config.yaml
n_mels: 40
input: "log_mel"
targets: ["voice"]
init: "orthogonal"
beta1: 0.95
eps: 1e-08
max_precond_dim: 1536
merge_dims: false
batch_size: 256
adamw_weight_decay_other_params: 0.01
Rows from block 4 of a small sound classifier, named by matrix and row number. Rows with one number belong to one channel. Each number is 500 + 50 x the weight over its row's rms, rounded and kept within 0 to 999. All counts start at 0. Numbers have three digits each.
Before each channel's rows are labels from the 100 clips, of 14848, where the channel reaches its highest value: "loudest" is the band of the loudest frequency at the time of the peak. Only what is clearly more common there than usual is listed. The data: short read English sentences (LibriTTS-R). In brackets: how many of the 100.
# convs0: first width-7 conv, stride 2 (model.blocks.4.convs.0.weight, 144x112x7, each kernel summed), inputs 56-111
# convs1: second width-7 conv (model.blocks.4.convs.1.weight, 144x144x7, transposed, each kernel summed), outputs 48-95

loudest: 2000 to 4000 Hz (31)
convs0.0:580474461566578558466533542506539462492473505541423565420455545530480449508536495501415489576565564503403455549511526566460507516490499527520467548407530436451410486498
convs1.0:515507487590456488444476511494482549535494470442561572572460481543506504492523537487483494465509520567480467563463486511579509533492506551446454

loudest: 250 to 500 Hz (49)
convs0.48:481424433447622544493508520503475534468486474474566487505504520580498566416451462505533546522523475421523480525485462491548515515371443520562455519487572472467390485511
convs1.48:494519472495442486489534531509476537519511543519427441624486568508552498505608458510533557504459467479431368484546419459560501418574574519553521

loudest: 250 to 500 Hz (31)
convs0.136:538532512482535549483554505419454444529525517598386479446477499511490478474627567520423459428512593474473480587471483582499462470436535443554451433467571557451541463632
convs1.136:488468517570418430543463556593549444476572591436436496489432449560549508529435510511534433605516484424442538487460497510547476487475513525585497

loudest: 250 to 500 Hz (31)
convs0.16:444514485470546462473558478471440461510570514404525483517481478454458594442533499457529598456463464475551547501385529480487562604555517389494432585400468536442547469434
convs1.16:431422492489470479537500437489455506570565483523463498465578435422492480500417430486464538539475495477494513481488493455585534524620568409422417

loudest: 250 to 500 Hz (32)
convs0.23:467462530467557575528514462495472476578505440458516486519439458425424492468532491519479514477485486478486502507389567485502473542418593539458506508445429517595587542519
convs1.23:463480484475559526561580474501517561522561534586544527626586497556425503477502559490471553522517570529381480581435507464524518530494489472427490

loudest: 250 to 500 Hz (32)
convs0.6:563386465465553569478553467444420492534510538466568479510482463604499521529532494526444605511533492375629484508469523443549581479463514428498576538491461454453509534443
convs1.6:497504526500500529469482448469489442621552492554543448506529529479546479542522550505499524444442466591509488509508536531488566510568448417463529

loudest: 250 to 500 Hz (51)
convs0.58:500450401547426372424498569461490512424514488475474431526490500582585409439461471532531553558485506504434488533541438542470459552523485394483461505492532488508511491511
convs1.58:499511430532467515488489568500445539483359474535516585522517521423507518408457548567447491463515489501479509527560458498430485567384537462413484

loudest: 4000 to 8000 Hz (26)
convs0.31:455510506457520492501480521482475504439555504609513618546501544445473438507465485539524540498509548507437411470485509468492479405576389494434465500429460464530430524471
convs1.31:415504510581484526551518533549531527476507551604488492485601490540470431507481519462554545469539461529333419439509491417466493481524531575380524

loudest: 250 to 500 Hz (57)
convs0.103:541390440436497488508592552471458419455523530435546495435448412559474520532477510516506553499400505433482612515468475529511471475447469452483432464444505546477484533445
convs1.103:497532449482332566481535527519414562523503519551422491541515568420552493505463557534463544498482539479549476418490523511499533466594543460521511

loudest: 4000 to 8000 Hz (27)
convs0.45:507552544444472538474530508438469464495517457535491596455411504533444405577479549566456537512500495550532447584431588480570488499440535439419491431466406468535513425457
convs1.45:399422514523529524526527428516635515529540516575494469464494493483524493532492591517509532507550527459351518506485516523401459485493419518440480

loudest: 250 to 500 Hz (39)
convs0.10:538487507458421510508500486497525465530540462513372497479450505487487455517522437540472462492562468626460452500547519520492453520451483431544456422449573491468567569518
convs1.10:556538575424519424393512568520442586518544517542501521473518487565495466551475558480495479567559593554441550521411579565569574497364504535526523

loudest: 250 to 500 Hz (42)
convs0.142:386474480451560510508495572462504553426524435530528564516517540419535466462498525529443488447448512470416431499510545447511514590570475428430508462445481423539485477480
convs1.142:436494485576557555637499498490577545496449518596522532440614421493495424502487475487519536537603475573367503532485476423431498523510474553426484

loudest: 500 to 1000 Hz (44); 250 to 500 Hz (31)
convs0.15:472478460528547465468471493455461468428531405542569470453412489510457473473529440628423490466604520483457436400421491461542558446539450421458532485466443476519540464526
convs1.15:508553468430614542578445516545549452548555524491637526494493502455430487506476576532513494461448398471492525581475490471396516466509424537381581

loudest: 4000 to 8000 Hz (40)
convs0.3:482542551534497535449492530463452553478550431574538547546420636492532473456462547497567575456485465547480499535528463470525527553463463491478469535506455410482505466482
convs1.3:365483445411489555534542479412471549548528489496392471421522553489471460528566439570579523555424399517389470550513526461494465423483578447508481

loudest: 250 to 500 Hz (44); 500 to 1000 Hz (28)
convs0.37:465550515493520534483498464457503490396531456569462609475386573466460473537550501509554556484501465564443441498490474523477512419537450416473462526460431412540473520552
convs1.37:398461502487514500542507496533535534514578547549475523508551485499490446502534554469508521399585435486385423507473511383420524428559512543385508

loudest: 250 to 500 Hz (31)
convs0.104:428415449490493394409485559475559554466531463448466493548542476504613425453503479433515508504456488432433421556577497513485458605487525404435511524489552484531511469449
convs1.104:550459482569550530472542573439458637508383570537573639504662494476504463466563497546420536544506523487449486500540488512401489556374484495424449

loudest: 250 to 500 Hz (36)
convs0.62:456504332517475454530489437508547501505508467437462508548503515456494445477489478447368481447475470620435491527507523504508502557476513524503471481340599417361500454443
convs1.62:570445535514399479428437582582484555617504528418467473477455477475552476488440513499516461559531532498551482436467500599556563578455598382588545

loudest: 250 to 500 Hz (32)
convs0.43:416558545530481510522544524465573537414497479633451547406455535494478511446500549507482472518589555575465447558500459462518460513477466412448467513463526400609480477488
convs1.43:462443498565495517575477476544486500505475484480553518448422440447531475500476527480546484599480522470360490489501520489467499543533519415529531

loudest: 250 to 500 Hz (33)
convs0.44:500373515522454477491575534484497445411510448528565469581416539528574403471442474548463524505420574497454536524542509503437485521462449469439454471540576503467477559494
convs1.44:460527537572404542579480518507490518545517556517457528390506471437462463479539500520490462534579478444404500561519463512558510571508543514573529

loudest: 250 to 500 Hz (43)
convs0.39:506405467533499548481552538499545520417451474534464509434429465520497455449504438531448462455448478497458470530496477571454430386516443421501480513447550520514425545535
convs1.39:401536586438537492480516581520465505478539549510479512569526519492543491474474527448466511528554520483479421510462485537500533461465452571504484

loudest: 4000 to 8000 Hz (62)
convs0.91:486402459390478517489543548477434490439499496494566480458425403514555480525475433537427499440441490436512528526511447477454482518422418482524466510530531586495479545465
convs1.91:510512436498413518474460549476537501572546526565398464580458539488464430468413520515495570584456473472495438429492470546435531447497549482485602

loudest: 250 to 500 Hz (36)
convs0.25:454447433447510613545506468426490540431496517532455484498524478545412525504519506429526522442530529501608442489426480569591428465431500496508502604448530507521434465514
convs1.25:459512478566457530485524501559507464597537449493472485552506558455517447486565494520482576501477449555465504497470410515626541466585504446415471

loudest: 250 to 500 Hz (32); 4000 to 8000 Hz (26)
convs0.75:566491518449531524468570545470454527512483480495521442430421494538571438475426473541504490471474451427467559481523442570441446488446452411492528464543581512590523522542
convs1.75:485526490357412518457521514425502506565444484537485549451453534383570519481471520505492505519466500414507575550491467513425488485509614511542478

loudest: 500 to 1000 Hz (49)
convs0.21:522513426467432463519528493442450389528536545425469480530539453452565502459523492494492486477465469509437466488500494504478410607495591446499475450552484492559570524449
convs1.21:496524469509478497458552534468423543508547522555517599528486540450549470500422501540504464556565550565514531471475503461465487570468410408358474

loudest: 2000 to 4000 Hz (30)
convs0.114:533502376464449475483488526555521485496463546474576465473502435564517459535419500531400460567540510574427482554559496496491400548448504555456482464495599520497465446488
convs1.114:515538549544511445564404577504415558497368457438565552387467516411494562511531553492517519455509569516498487510476500578425489553457556414564425

loudest: 250 to 500 Hz (34)
convs0.60:528446460486451426448529547512532520578460473382440475572539454498544456477417457530549484507498457378420512449497456546530493595482522430533398426538534476485562473435
convs1.60:542650576510448423431502510535513522506466463511470622416488498407554477464515466502520457517537516477518437555501509541504451467421523545574484

loudest: 250 to 500 Hz (35)
convs0.29:558458412474466503516543559446482349523512542418427462590468470514441487512514470492526477509473485426428554507465478486490410566536567384529397473510481546454520482430
convs1.29:542529466505468450419476530483416513505540516508475622567538571447541477512379405472544519565507541535539550550433517468482560609515440479431498

loudest: 250 to 500 Hz (43)
convs0.110:541482472490465583503578521478525479453431449539410474468392527554511421509494495485438584513596442495415488449535493553421478517541492451480546515457463496525524514487
convs1.110:452500526473532513473478520505432460514549513476605499478444430545439550491527509500419469511568528500426493510568548518531497502430501477455439

loudest: 4000 to 8000 Hz (39)
convs0.95:445490528433482579517516493426430543372550465564460539536420543532396528510528518496520558482556500539506480516505465477512494426523408473462503516432441407571483481506
convs1.95:412473524491546443518450462528492457497607454553511492493510494518401480578489487520498504464519498497411515476482511469552499365558555511463512

loudest: 250 to 500 Hz (32)
convs0.105:586445477410513489490516535509358434514482468474492436469431405548539471476427504590510514472399448469500532488487490598464453510466494443483549474527567565556504497508
convs1.105:530526421516371504448524481456462501595559514590533502533482530486547490502427593534506502523541581508558537512424447497456571491528496504495544

loudest: 250 to 500 Hz (34)
convs0.5:423391492523472458491465505424485497465546389441468532428501480532473469418520510482494519440458528460551452512504491544526509524581464307521537510463523453471526429451
convs1.5:542503590490520481470477532482473565466417509437523491462575577486475440510446531490564491593442453574587573517438520555376532531437450456544582

loudest: 250 to 500 Hz (31)
convs0.133:501473517589512454456552526533553559386542467547530506472487574496481532415454520500594445464591492493407484512573405497488507429515501449514507530440481438540466512538
convs1.133:475475560540437484473497504513505499542555553472441485490497507474472544493460422454540498392469429621414475547442464493589458462521532501533559

loudest: 4000 to 8000 Hz (37); 250 to 500 Hz (32)
convs0.20:451490542423499504477545462539429463490512511541496545515489472445454581540515491502432500466536533431498531560476501490454524495497515551542502480509537508409594483499
convs1.20:476502584415347464517486518621524470580536540460440493480518477447467492488452500475479431450515420489502591566408477556496501520575450527577546

loudest: 250 to 500 Hz (39)
convs0.30:445470476524476509486563564485564521459501485489459488522452422464545409519449478473465405419436591542420535534536540507512563542537614506544495465512537435493546470451
convs1.30:506529499545363489552543588559531524518447529518487627444587484439500532504505488571492475488629441458452466551453466506468491548464541483528583

loudest: 500 to 1000 Hz (25)
convs0.77:512532377486485481473499511463488452538541570456431522583560485512588422450497498453443493589515503497409504588470499479545463597510555427464360427503536428398536551420
convs1.77:561452469561497467456538541485437536525466496461492666420538461544501542462501485591475440512543555496480596487491468530428475488435499488422480

loudest: 250 to 500 Hz (48)
convs0.137:497390526401515536602539493490447392539551548413463558529508459439469488580438506528484480445477468392473611478463558497506514510442530430567391461483581476412549511474
convs1.137:512502498467369544548519551553413508588605556460446511488514580541495479535494520524541517415575601457519455387445525437557590530503470458604480

loudest: 250 to 500 Hz (31)
convs0.28:530409468425488541504526440477429445478531607398536465436505440512469545540463534531476541446483464471454464508441502527496534562469466465373442451479547508495500436452
convs1.28:466451480398531460497499491474489453521558479441467503439467552538546492548493504569573435522516603459507555518525497444433494547630541474539519

loudest: 250 to 500 Hz (45)
convs0.19:455499504470490527450511538499512560414519377412461601491460526465420460465478521437415471517445530478503446532538484546525483584581532468387526468435436416535532480461
convs1.19:438457531545527436525474488477575551539459485504489540557647483500540452524520543559497517464458590468442506505517541523455490477513461537443515

loudest: 4000 to 8000 Hz (26)
convs0.24:478483452392484493425522453509477501465472555482441483453544483460529584554556507586402503490450464505421536541412549565539527466498494478564479445463566550383497585561
convs1.24:540542560482460494502431541548408479526482433416474545402375487500529496479482589491537502591578581452439553464464469477481520518538390427543504

loudest: 250 to 500 Hz (35)
convs0.4:511359518561462430407500585449477527467497452476481412540449485485502417401521454445490491473486573392526507509509487521477462486468423443466513444529471492626555421482
convs1.4:462437551531445445509504576541427507473498495475468595553549512491489520478436535499485501577513546490494553586486459522497534545442452517479558

loudest: 250 to 500 Hz (42); 500 to 1000 Hz (31)
convs0.42:548446531474462542482550496513460406467511609493523520455417452465493560557506478537442498482417468531456503502465502530469369442469509384528498486482489537588497516480
convs1.42:400509486466546499532566525532441430573490552502464481514416549483527452558461564491547381489582543460474579451472469488539540558603424486514516

loudest: 250 to 500 Hz (67)
convs0.63:567362435403456539519548556488389471507479485466487469460501426506438523572466479493445514468484509410527500521482533482456448512430453425491388446451538551464540507418
convs1.63:499626480485428523444483446479400527572480439552424445509527543468586474474383512498523477522501474525606632478466493593482512508521466474551521

loudest: 250 to 500 Hz (48)
convs0.27:440535466521437519447566529502538516415516523543616465434443538563475492481545464484497495497474487605459423549557499488483511466610467463418517476532482478549521439463
convs1.27:511471591473571442480506604430472557463509496535498511384570525431548531498462554538503518495474488493444501513467516513476420443528478480484496

loudest: 250 to 500 Hz (41)
convs0.81:480517505404437539475519433550517413481562506550398548426420466454521483534601460532434454459516520514483420505474636475509569358546511458501558460479525514522544507470
convs1.81:561469524495588480522493459514401462515583398496502533445462494518525564507480650511466467508528578462470556515461529554493497512554359440463540

loudest: 250 to 500 Hz (37)
convs0.71:421471435506463487423471523468470554504520454484497440458470412492507517469452452471493469420441520452527517520422522556493425535483476511527526497503514507507499465541
convs1.71:506538498418461552512534484534423486518508517530476536487459581468551524530496500482479539587495596491579497444439464529526519510464506540562555

loudest: 2000 to 4000 Hz (35); 4000 to 8000 Hz (29)
convs0.88:564443549423554563536435500496446516485500474523498501570447486501449526501560506528490496492571521485573405574487476448527469487406492495436380494384508496408427534556
convs1.88:504494452631463505455527545521511569565577482463509446643616532574530438555517476491541541462475525519426485516492476584590471441516453488417526

loudest: 250 to 500 Hz (48)
convs0.120:511467411467471523512510489505475366587483554445465525461449477436457523544492502460473497500485482433454546443445519427529503557496553481501490529517521450456542484386
convs1.120:545436554460404474467556533584474533555552505502524491498473552437517585494501491471559486502491564521557475427477555398496539600497584436588490

loudest: 250 to 500 Hz (46)
convs0.17:473558499481524524552464575493488544481547491517578549550490544434509463475510529496506525515531571580472427508489521536502485561498461558422456408509417410503534509507
convs1.17:451461497584480545593474571527501540488482518501453520480491424483506462522575506540536510521538416582432477509495424466503384552487434584475437

loudest: 250 to 500 Hz (37)
convs0.38:447461539548459444440478515510487558441508468411547438385500484483462452427521523400533455415503553532525493487507541504539539492611537361478528530450429490560562500485
convs1.38:478439497465526521411504511561489495525459565550518603554644555564466528480524539468510589472531432476570529510444519475417519479368445474509540

loudest: 2000 to 4000 Hz (61)
convs0.134:475423454408506517459523488451419438395448482491550526485538452499522543544496465544361560426432555389523543527489469399466491498537431481532434502498563568366551475438
convs1.134:488461438446376553476436453511517513586477518519479443541499538504511470463377520476439502524537475575461557420422487568439555541649436435476518

loudest: 500 to 1000 Hz (35)
convs0.126:534518372528470460438584502455486401527553577427477543524500488470640449444533516524469475538486471515449495528488499433506407558488586473470392470539503475466542516461
convs1.126:534510412541458459507525530532490508554509526481503679475501494480505524495475521588492458505537569524479550483450481510429497534429469385389517

loudest: 250 to 500 Hz (36)
convs0.87:526398463561469392467485571409566547476473470449460453539470553513580431453445436481538522515542480453467442482499414518446455475537421441526453497554569486466469455460
convs1.87:546604532530423504489539579463474557480432528522529561477549465480501457469560481427418508561553554458491485483496438535488512478439571535567461

loudest: 2000 to 4000 Hz (43)
convs0.128:463504428550478424449480600516607532422455522449536421483503492532566486444462427457510467538502500527442461551563436530437444508495428485497470567606509528583513500505
convs1.128:492487524518527511517502528489448564513433509549568570419478497328480559496534459509490514425534609438446441473527446581502570545505503493528466

loudest: 500 to 1000 Hz (26)
convs0.138:540414411499496447452464546506431499459518366521492485502393471581615456419493447603553526505525484477424465506478444552492484614507472468525410483620524538520565507537
convs1.138:535536425587495544525509533436445540521446556495587585493507494499469532487447480495405517479590484449480499522584411453344502535422529558424463

loudest: 250 to 500 Hz (37)
convs0.69:449440508531518512483530566465505480405480455623445493405469560513511440443501538509489512457581491461409434515492468498439494429407437408470466490449499478586489456475
convs1.69:476499490503477569539467519502429462454524503540507651492463508403477460473556498496516563514547503449490560550526510487519518594499491508433496

loudest: 4000 to 8000 Hz (27)
convs0.2:407456480509415499519530496508526479439523590487514571382459495442434522543537476512441479445502508564524519474407617553462503468536451442483486432486348394561507458431
convs1.2:504411543448635517534516437491485485443472496595512515480467442454512584509437567512496583475576603475415533519412548496525504570534427535499540

loudest: 2000 to 4000 Hz (30); 4000 to 8000 Hz (26)
convs0.127:439512496381461603443501478484425468436510533561503543366529460470495530546516525558351453436462484462480535570419522450495536490497478449576466497467580467450485465489
convs1.127:592525473534435503492452438553443492590496407427485547401439516530533500466433578460516421593553487506510598563497490536482512508579458424521522

loudest: 4000 to 8000 Hz (42)
convs0.18:515507486531460523482528493483485479362489539581492518470462583534488438420476510515553491497605474504415420472522441503510540366530396428480477499470471485605467470478
convs1.18:413489516516471484528457600531482397450512464541532459394499482444470510534519534520517516438477584439472483474549538426525475519519490497460540

loudest: 2000 to 4000 Hz (34)
convs0.135:517465480512467429496546599446588485521440506554445433575531495524587459470402476496554449531447501498390514499553450514493425530503538505526492495535544517509488545556
convs1.135:493526457586417481491550527524442564522523575491472583540526538453559488530447428461515519565555499507498479540508432515481525500422506479497504

loudest: 4000 to 8000 Hz (62)
convs0.67:533490506385508580462533455521459477497521548463410523411432445441522502537532538516402504414471474475414425583456616528510529350531513462511447453512568480492452463494
convs1.67:552519536518478511507506479566487474524569370373467567444454494590554610501484629535580498581620557498418520540489530502489455475561424443501511

loudest: 4000 to 8000 Hz (36)
convs0.54:476367435411475487446559551460458550404493561552530452545438496536526507471485463501449515439480526434448558512479430499503480504483428469568431516502564517441528493486
convs1.54:543538409443358536455449532490478468527505494450469480476527580459605469484497479452540489553457501473585586473527540572488457535526592513503523

loudest: 2000 to 4000 Hz (26)
convs0.132:467540466491546472533484532519456477464546401497388518488513415461431492514563454479406427452454508468450544467502524475463530515541466418568429450374490501364498430395
convs1.132:535427532462374429534515508629542584560566504492458586488483449513510427477526521440515451578581588486521591508416535563526490537578490438512519

loudest: 2000 to 4000 Hz (41)
convs0.65:458479469461494503554458508541402481476479523497483576507528419461460507502582487467368479463416514454460518589390519436468550482548458451568409507427489523360581460408
convs1.65:493517550440372455444527425627462521594531584505462517534507437477478470503433562468460436505510515521475579515348466560549514472586417471504536