config = dict(
    arch='jasper',
    model='sound classifier',
    noise_aug=0.01,
    time_shift_ms=100,
    hop_length=160,
    stem='single',
    loss='cross_entropy',
    lr=0.0022,
)
Rows from block 6 of a small sound classifier, named by matrix and row number. Rows with one number belong to one channel. Each number is 128 + 32 x the weight over its row's rms, rounded and kept within 0 to 255. All counts start at 0. Numbers have three digits each.
After each channel's rows are labels from the 100 clips, of 14848, where the channel reaches its highest value: "strongest on" is what is common among them. Only what is clearly more common there than usual is listed. The data: short read English sentences (LibriTTS-R).
# convs0: first width-7 conv (model.blocks.6.convs.0.weight, 144x144x7, each kernel summed), inputs 72-143
# convs1: second width-7 conv (model.blocks.6.convs.1.weight, 144x144x7, transposed, each kernel summed), outputs 72-143

convs0.39:091144138108116068123144144114168130106107125122106119114159119075148126121137096116048111058096102099160141184113015117164117066130128123172144153102138112092127140099133115103143165063173136113180124102107140166193
convs1.39:112076155138175154128095114157101112153151134121133066110180168142138151170089113126100097090113072122158157111179104142172125132074136095095130140150079101049134070202116141115092143119103164131085115151111083060155
strongest on: voice: female; the word "is"; the word "it"

convs0.143:102148092139074100180136096086109143181198081120162111132099158099079171138105116109198101119076100177120120117176091102146088078165084135140126140129161101131141142128130174162063149127166134132154169091134136141077
convs1.143:111111119183145116125166141135098126104147092097164140050154200178132112177121149111019126128124140159154114122175056069163137112126165137091055130101126133129136126157125136159079142094084076123142114130166093147116
strongest on: voice: female

convs0.55:146142115070118106059152148128099111113130126131153112159140183145138051051151180119150132073111103087106104171133124113114162151135143075139126170160085164127141146107102053143152125136126117098094082166063146174136
convs1.55:167111152130126148150139112115086083165150125147047073158226171149153133111119160104097161129115065104178157175140143109124095148159114104088160095093111158105100121227128111093154170135123105126120096164151166108122
strongest on: voice: female

convs0.24:144123119126108140119079137131196144102168119107093131147124108118106104126109097156117097073142134121097137124110139154089116105176164136147144158115132144136160122106082083144140074102159112108086142097139159063047
convs1.24:139146085124054157106099151126174096126112136144124104140118088148140153120126113161136122127167110116095165114117141220131082146164164069177146105070115121159186120099104099120126110109185123128134147138128147099125
strongest on: voice: male

convs0.139:147130153137138073162163142089143154099132084137110139115026113116133116133130099102208201163084128116174151157142115120171131117113204160151103099082099117155091131111083114085119120125178137153161090126100112097109
convs1.139:120142083181090122089123149089200134110108075150160153118146123116128093157103103125123034153081126059133141116134137154154083169136181092153172172115178190126146130133138168092119114108204166159139124120106183062124
strongest on: voice: male

convs0.102:094116107128084145136121120171087157074033071139126111104114112115168117119140135145120167110096168128109105113077075102166094127108168134150111112094175112084119106122125125157125094073146085137090064146124103082166
convs1.102:118080161194126110128160143150137157110088156122146117135162170076123090176194137127135127118152149153113118172098148083119131171099116152104175102193090070132121081147172133115093083111091109100167191111123127140097
strongest on: voice: female

convs0.72:136129136097161066081105156159159069176213102110056162114173126115096113105124075176135120078134102107102190153127090116139147075136112131135137151161096085127138105110114119134139153146150147128108132120118096127115
convs1.72:108134171105096100107142110074105143133207147125135130068138126170160174061119136070104111106208110132070105040134089099106122053185112084132067102113160162119117162133140178064156157168152137091132134114139157123127
strongest on: voice: female

convs0.51:113160089125139193156068123143079146121098118150211126157124098167109109118113158163111156175137120144090105131157144171108183168156123138078154073128159122134105183078116106089153131153063107130127080143114147130140
convs1.51:139130118141139153178116083027089157136139132207129096172144122152102147151131140084123144065150097143042076127113132110120071120138149106087177116092099160097108131197158127118089127096144112118110132143124168113135
strongest on: voice: female

convs0.76:079146131096088082107138114127122116120146132105088150076107128117166103113115118094129090070172108067150103102118108169094116070070094087123107135111094173107095095073116118089120067049100046084072143121120114120103
convs1.76:143132136124110148090124101110149121092116095125173160094142090106122133106081098108179140156129145089114104189159173122089074124157154110129093087188129083159229144132144138144093118141114134117120150167122114186087
strongest on: voice: male

convs0.10:096182130111128131106172142124097116096126075075114109092149124130145117115111146163150093104071122107115134099092119049169078118125078101146148123116147085096166131117160093064119126081165138154118206118120120113150
convs1.10:128144145144166114123144132130145124170181107120138166135133119138135146147143101092152143155117116144165096117115163139124124129152113121191120137163096154121112169058165159118134142154144100053136166120131148114121
strongest on: voice: female

convs0.114:121191135077149122091148130148111089106154119114160124121098180119131075072153180129151155108098135085152085130119142094129154173116107083114115164113089184105107142151124068096131115117098110105124116164087115139104
convs1.114:136120138132111144140150150092107076154128139181095095133237138150130139147177158107097156130161067140169125121147125122112098132181116122117119105102159166074119141254178121078139163127147075132137087137202192125130
strongest on: voice: female

convs0.46:110135142082117119069151148143155113126135122092156143115161120171158092111090070176137061094124117089096106060071124154064122166128098116135136141108090150118089125098112074059094110072121081066093106081141138095137
convs1.46:154184122140085110080107128110219133064086119122194126145167112160119148164165122119169175149122131106096150111116197090145094157138142067168147094093134145175149164122138129084102118134149138117123159169116167112133
strongest on: voice: male

convs0.74:100155153106103098107165099106085093212134116153083129105132155082111081103155170131091138081100193089089152185181096110094139081122107116135138130130127168095120127148133091092109183112138134140116116106129090164099
convs1.74:113172148072052123102098105091140159126171133179109140161114095127161147045110071120047132120138115115091185171118136154105116141147086101088180133081137096162131157095110151057099110161120154151121138125118110114130
strongest on: voice: male

convs0.127:101128125152156153131182123115136171064041112139084071117161135134170121140143103123101105128094160110198156122104076101198116069116129093144124109096145116133112144121139147140117076133139087137106097109102122154168
convs1.127:125101119146121166114119075143090117159121143087131102125190127147120163146125125115102070074086097166172136120116159113155106156077157108100080109122094077092107102154051107082113132128085159178076119132090103087116
strongest on: voice: female

convs0.112:125167087101134110113078075133075157105120106137126133095100134041135105089149124101092140160096155101175096174088069110087155118126117084092110160112090135103132159122113126114143118108087134108128099162117140104141
convs1.112:107137161112128100123168137165117103155134059162090108153235166133124157113140168136113160189139121095188140147121119095160120129168068108076103085110144109109101177224149083150147136138154105158114095118175169137081
strongest on: voice: female

convs0.53:165065122123152120122084114108140154122146085130145147135088162059100157121158112066151149171101082173071162112159087092086155118114123175095089119078137184177150092100103138170142119154111116173149192135146120137107
convs1.53:104139120162157120127096143148106085123156140053109122099140151151105108137111141120083097142139127143116149193190131188176134100134171092098133123107192155167109132107163102176090118114107097127139077037150129147126
strongest on: voice: female

convs0.15:063074124117113074106105152108108168113108163157113170136091091116107124113152138131084155046156183048119113197148110168176157087110128141146119083136076147158128105182144119184146146137154156133134177115155135173150
convs1.15:136143119127098166110186131187153167088085089157122142140118179163146153155081096155090101151137099096164189089093132155098123095179161085143087108120132122158145177089142102149114114150166094113104129109157143096181
strongest on: voice: male

convs0.43:110175123129176105135152099148101091177131115124090122100156149121107105118162150165095098133133153160126150183146078110092096136103091112127155157124164092078163131131151135194117170115146176152160056152110107128099
convs1.43:160141110119070164140125158173152125086143168119094092208105115154180157144108128150136141127153176108112180137123141185129092175111135091173132110088101104182203120082124133128113091115154165152159147114142108134127
strongest on: voice: male

convs0.116:129114136114062108090106142086125087089077107103097056118119087108137118111125128100164117085101097065189152106115165127118156126107133144146101068094063100102137112110191118112146121097146089128073124131099085132130
convs1.116:137084167130194126097123101160097143180124117106071125132197143120113115167093114122092094101099083132213127150130164138153133145101133101070089165113090082090069060177102144145150156107104120100120076084092107133127
strongest on: voice: female

convs0.83:158137121111166122092132087133090140088109088065184111118147127146125118094090113084157172114132032153082110089108119087191151169067128101104097082064115096116122090104112135134143140166094154104161125107131105157182
convs1.83:127109114169097130121107114064097104113103142139159117128141119107106105100150141094141109055170173158057159167101126101147115161074141054096172118139047133150126090111071143103139121095104149088144088097134093137120
strongest on: voice: male

convs0.50:105144104117104130115167062065060128156088095127098056104116080084091098100139143110118149157062125090141104119105133086114108147138123081098094074107142103152126131145087100168089100112129096124112117112130111134115
convs1.50:046097150114115143120153181180143144165137117156100163186213154092153138160167144113128165106096170102190151130120088143126123107116056111140166159151132135137120117182140148093166153163131103163117112130164125070113
strongest on: voice: female

convs0.32:103118140106160156134179067165126178120118104130080106112147146066218115113124126093114141064109164145158129132140086095186114123139072102143093115107089101114119112171178121104075141124116102094138144112109096152170
convs1.32:109135146146069146097132092159101154092097105143148127174135189068139085161145123133169138143129139090136140132076124034075114157154070107125147134155112156139168144102149104168126107157094097177123178156086140142136
strongest on: voice: female

convs0.9:128128156115130135079096140156125118078031113103115151114136038192148080104111128151139173082137139090124078159079153124159160112122173117123135120129108069152186143111172085062138137099122123133122071124067107137188
convs1.9:115091145157155147109121075145098119165114134081077098156207127135129146150135126095103123094137111154197166172159151164133158166090144116087114103112089069102097070199075150118193146104151129153114102137061092107119
strongest on: voice: female

convs0.99:171107127104164079111161097129077117120175112088167146142098210074147130101136086060104135090147063147113124119092118122140097115081152106136070163084108193158171118187133134167098190112113168155164151093154132163151
convs1.99:182149163127143102142057119090076155091143128123183141134092133128070126104117141128133104097111119092131119145138132100153129165108188097086099168156106141208188166067153106102100098154133162134200112166125132155150
strongest on: voice: male

convs0.11:110179118107112079153109104152093139101144131111164151147145131155157100126159106116111176136106124134104102101173138123135169128107081110112128109110114115206077100169123089070155198099087170116217109175156145168166
convs1.11:146149103150111169130077098080058149107172132124212167114150175120058105120100152070139077087176144135098137131133112090151094108126140112082149142144142139145147160121113123091091084106117155141153120115116191172124
strongest on: voice: male

convs0.80:096142100165185130094130107172161134169165098121088133103132188129136090159096114143112107132132112152149155125132118107146117075103112101150103129140094129201085087192109118158109121147187127144143108109066153098106
convs1.80:116140053157100165125160142154147130056085168137108113117109140138147141165109114140140118145175175115121190133106184192151077150158142097179068110088147141121177130073105104140117088124162113140155105123175121129154
strongest on: voice: male

convs0.113:120070127072145075111138125110145084136135148085176150122078167095136078094099111090144082133179076189084164081113107129073091125082127114124039151105136057113072084130094145180062114147098131133115138084105092171112
convs1.113:161131062157109131165127104118136089077085162127070088121105217159126132106104103146089146193128082097104159168114105183106138166151157093162105138177125123160110158136074099163134115125129118140149140131119084124098
strongest on: voice: male

convs0.100:131097156117163099122105109067133177078111147110092063101172110075099100106147129104053103066125138091118077173105065140111065091123114107144118151099100126083137127107106106125084155100136159156159143056135128106141
convs1.100:144142142152137155095094183139131154092127086123209172137076109167173152154139084134129113135081162096155109141137088128121160121119118127144123196171123128138152105115177136152105080155165230132127156158120131082189
strongest on: voice: male

convs0.77:082201125112135137131121113154140138080116112139138162088127108104151104101110095097123140170104185134173056132085081127104094063120108098163105118116082165123072107070142115143120075136146084122081110130091082159085
convs1.77:140179109159161141114118129076118109133151166136132159136110112146094132110108120105112145109132084113106124233133156122099058129139133084105139073098114148138152131073147149136161174104128095152060111074115169189123
strongest on: voice: male

convs0.36:091065108085138138089139146101132170129153111163141113113133097158127095094145125187145172076126156122167119108114168132122166111166183121150144154173108172188093174119145077097142110099188084100082099073156133144141
convs1.36:069155102157060165127116122064211109110098142208110114156173114099138132125121113129072098116120118164115211109118132156149048120134129113168127139053148122112134131116093148078086152124146121134075132125112120084127
strongest on: voice: male

convs0.42:148129125088119081094092085094097125101093091148090097102154161110107082085165156124171146121066170123117128138097149067109154157129119078103123105124098116143120107090118093144147132172109127092155102156098109071095
convs1.42:138134114128126144107178161164088068163127110085072117159188157117118149156126132097054135105083109117190167195146114146175127129074138117080152150091117110108042092254085100128181159144128147123116089110147128158127
strongest on: voice: female

convs0.44:102107084109099080093189122100122078204126099141081127090119103108152098104149118089163184137081143097083160146123053078141150084080121114124088153127108128177100069106139111144171164100142123120160086184088063155131
convs1.44:097152151128156112125145157227113088125118143061029131162194177085146123128151157100127137116113163101211187117105121140159149108118075101113112101159133100151116154142159132124159152151163099127116077102155147102085
strongest on: voice: female

convs0.2:157107123154061142104106096117152095151142095093097120197123044147118141134130107145155125117109065060122158153129117098135112157133177166147120160093124158142166124090067128098094147148147108200145005111076160131079
convs1.2:134136107129094191130138079115149148114154141118113074161122084155195131118101095113144111153157166102098177152136151205073108167172185099157122103090129112155199127124109119155149105123142104158101142129145115100070
strongest on: voice: male

convs0.23:110120153117104149151176128091125130099195044087217154168122139142135108124097144168140169147064126110084119153139190107145088142153173127128127165117180099119105096151101127118086192073109149142126165105164105201131
convs1.23:149117123161071163120175154138103141089199118143188131101157175100114104195130183074070143119146125188130111143150115090174146123111180104095133101115076160154128182193128166168101088095096149123169142127196182146115
strongest on: voice: female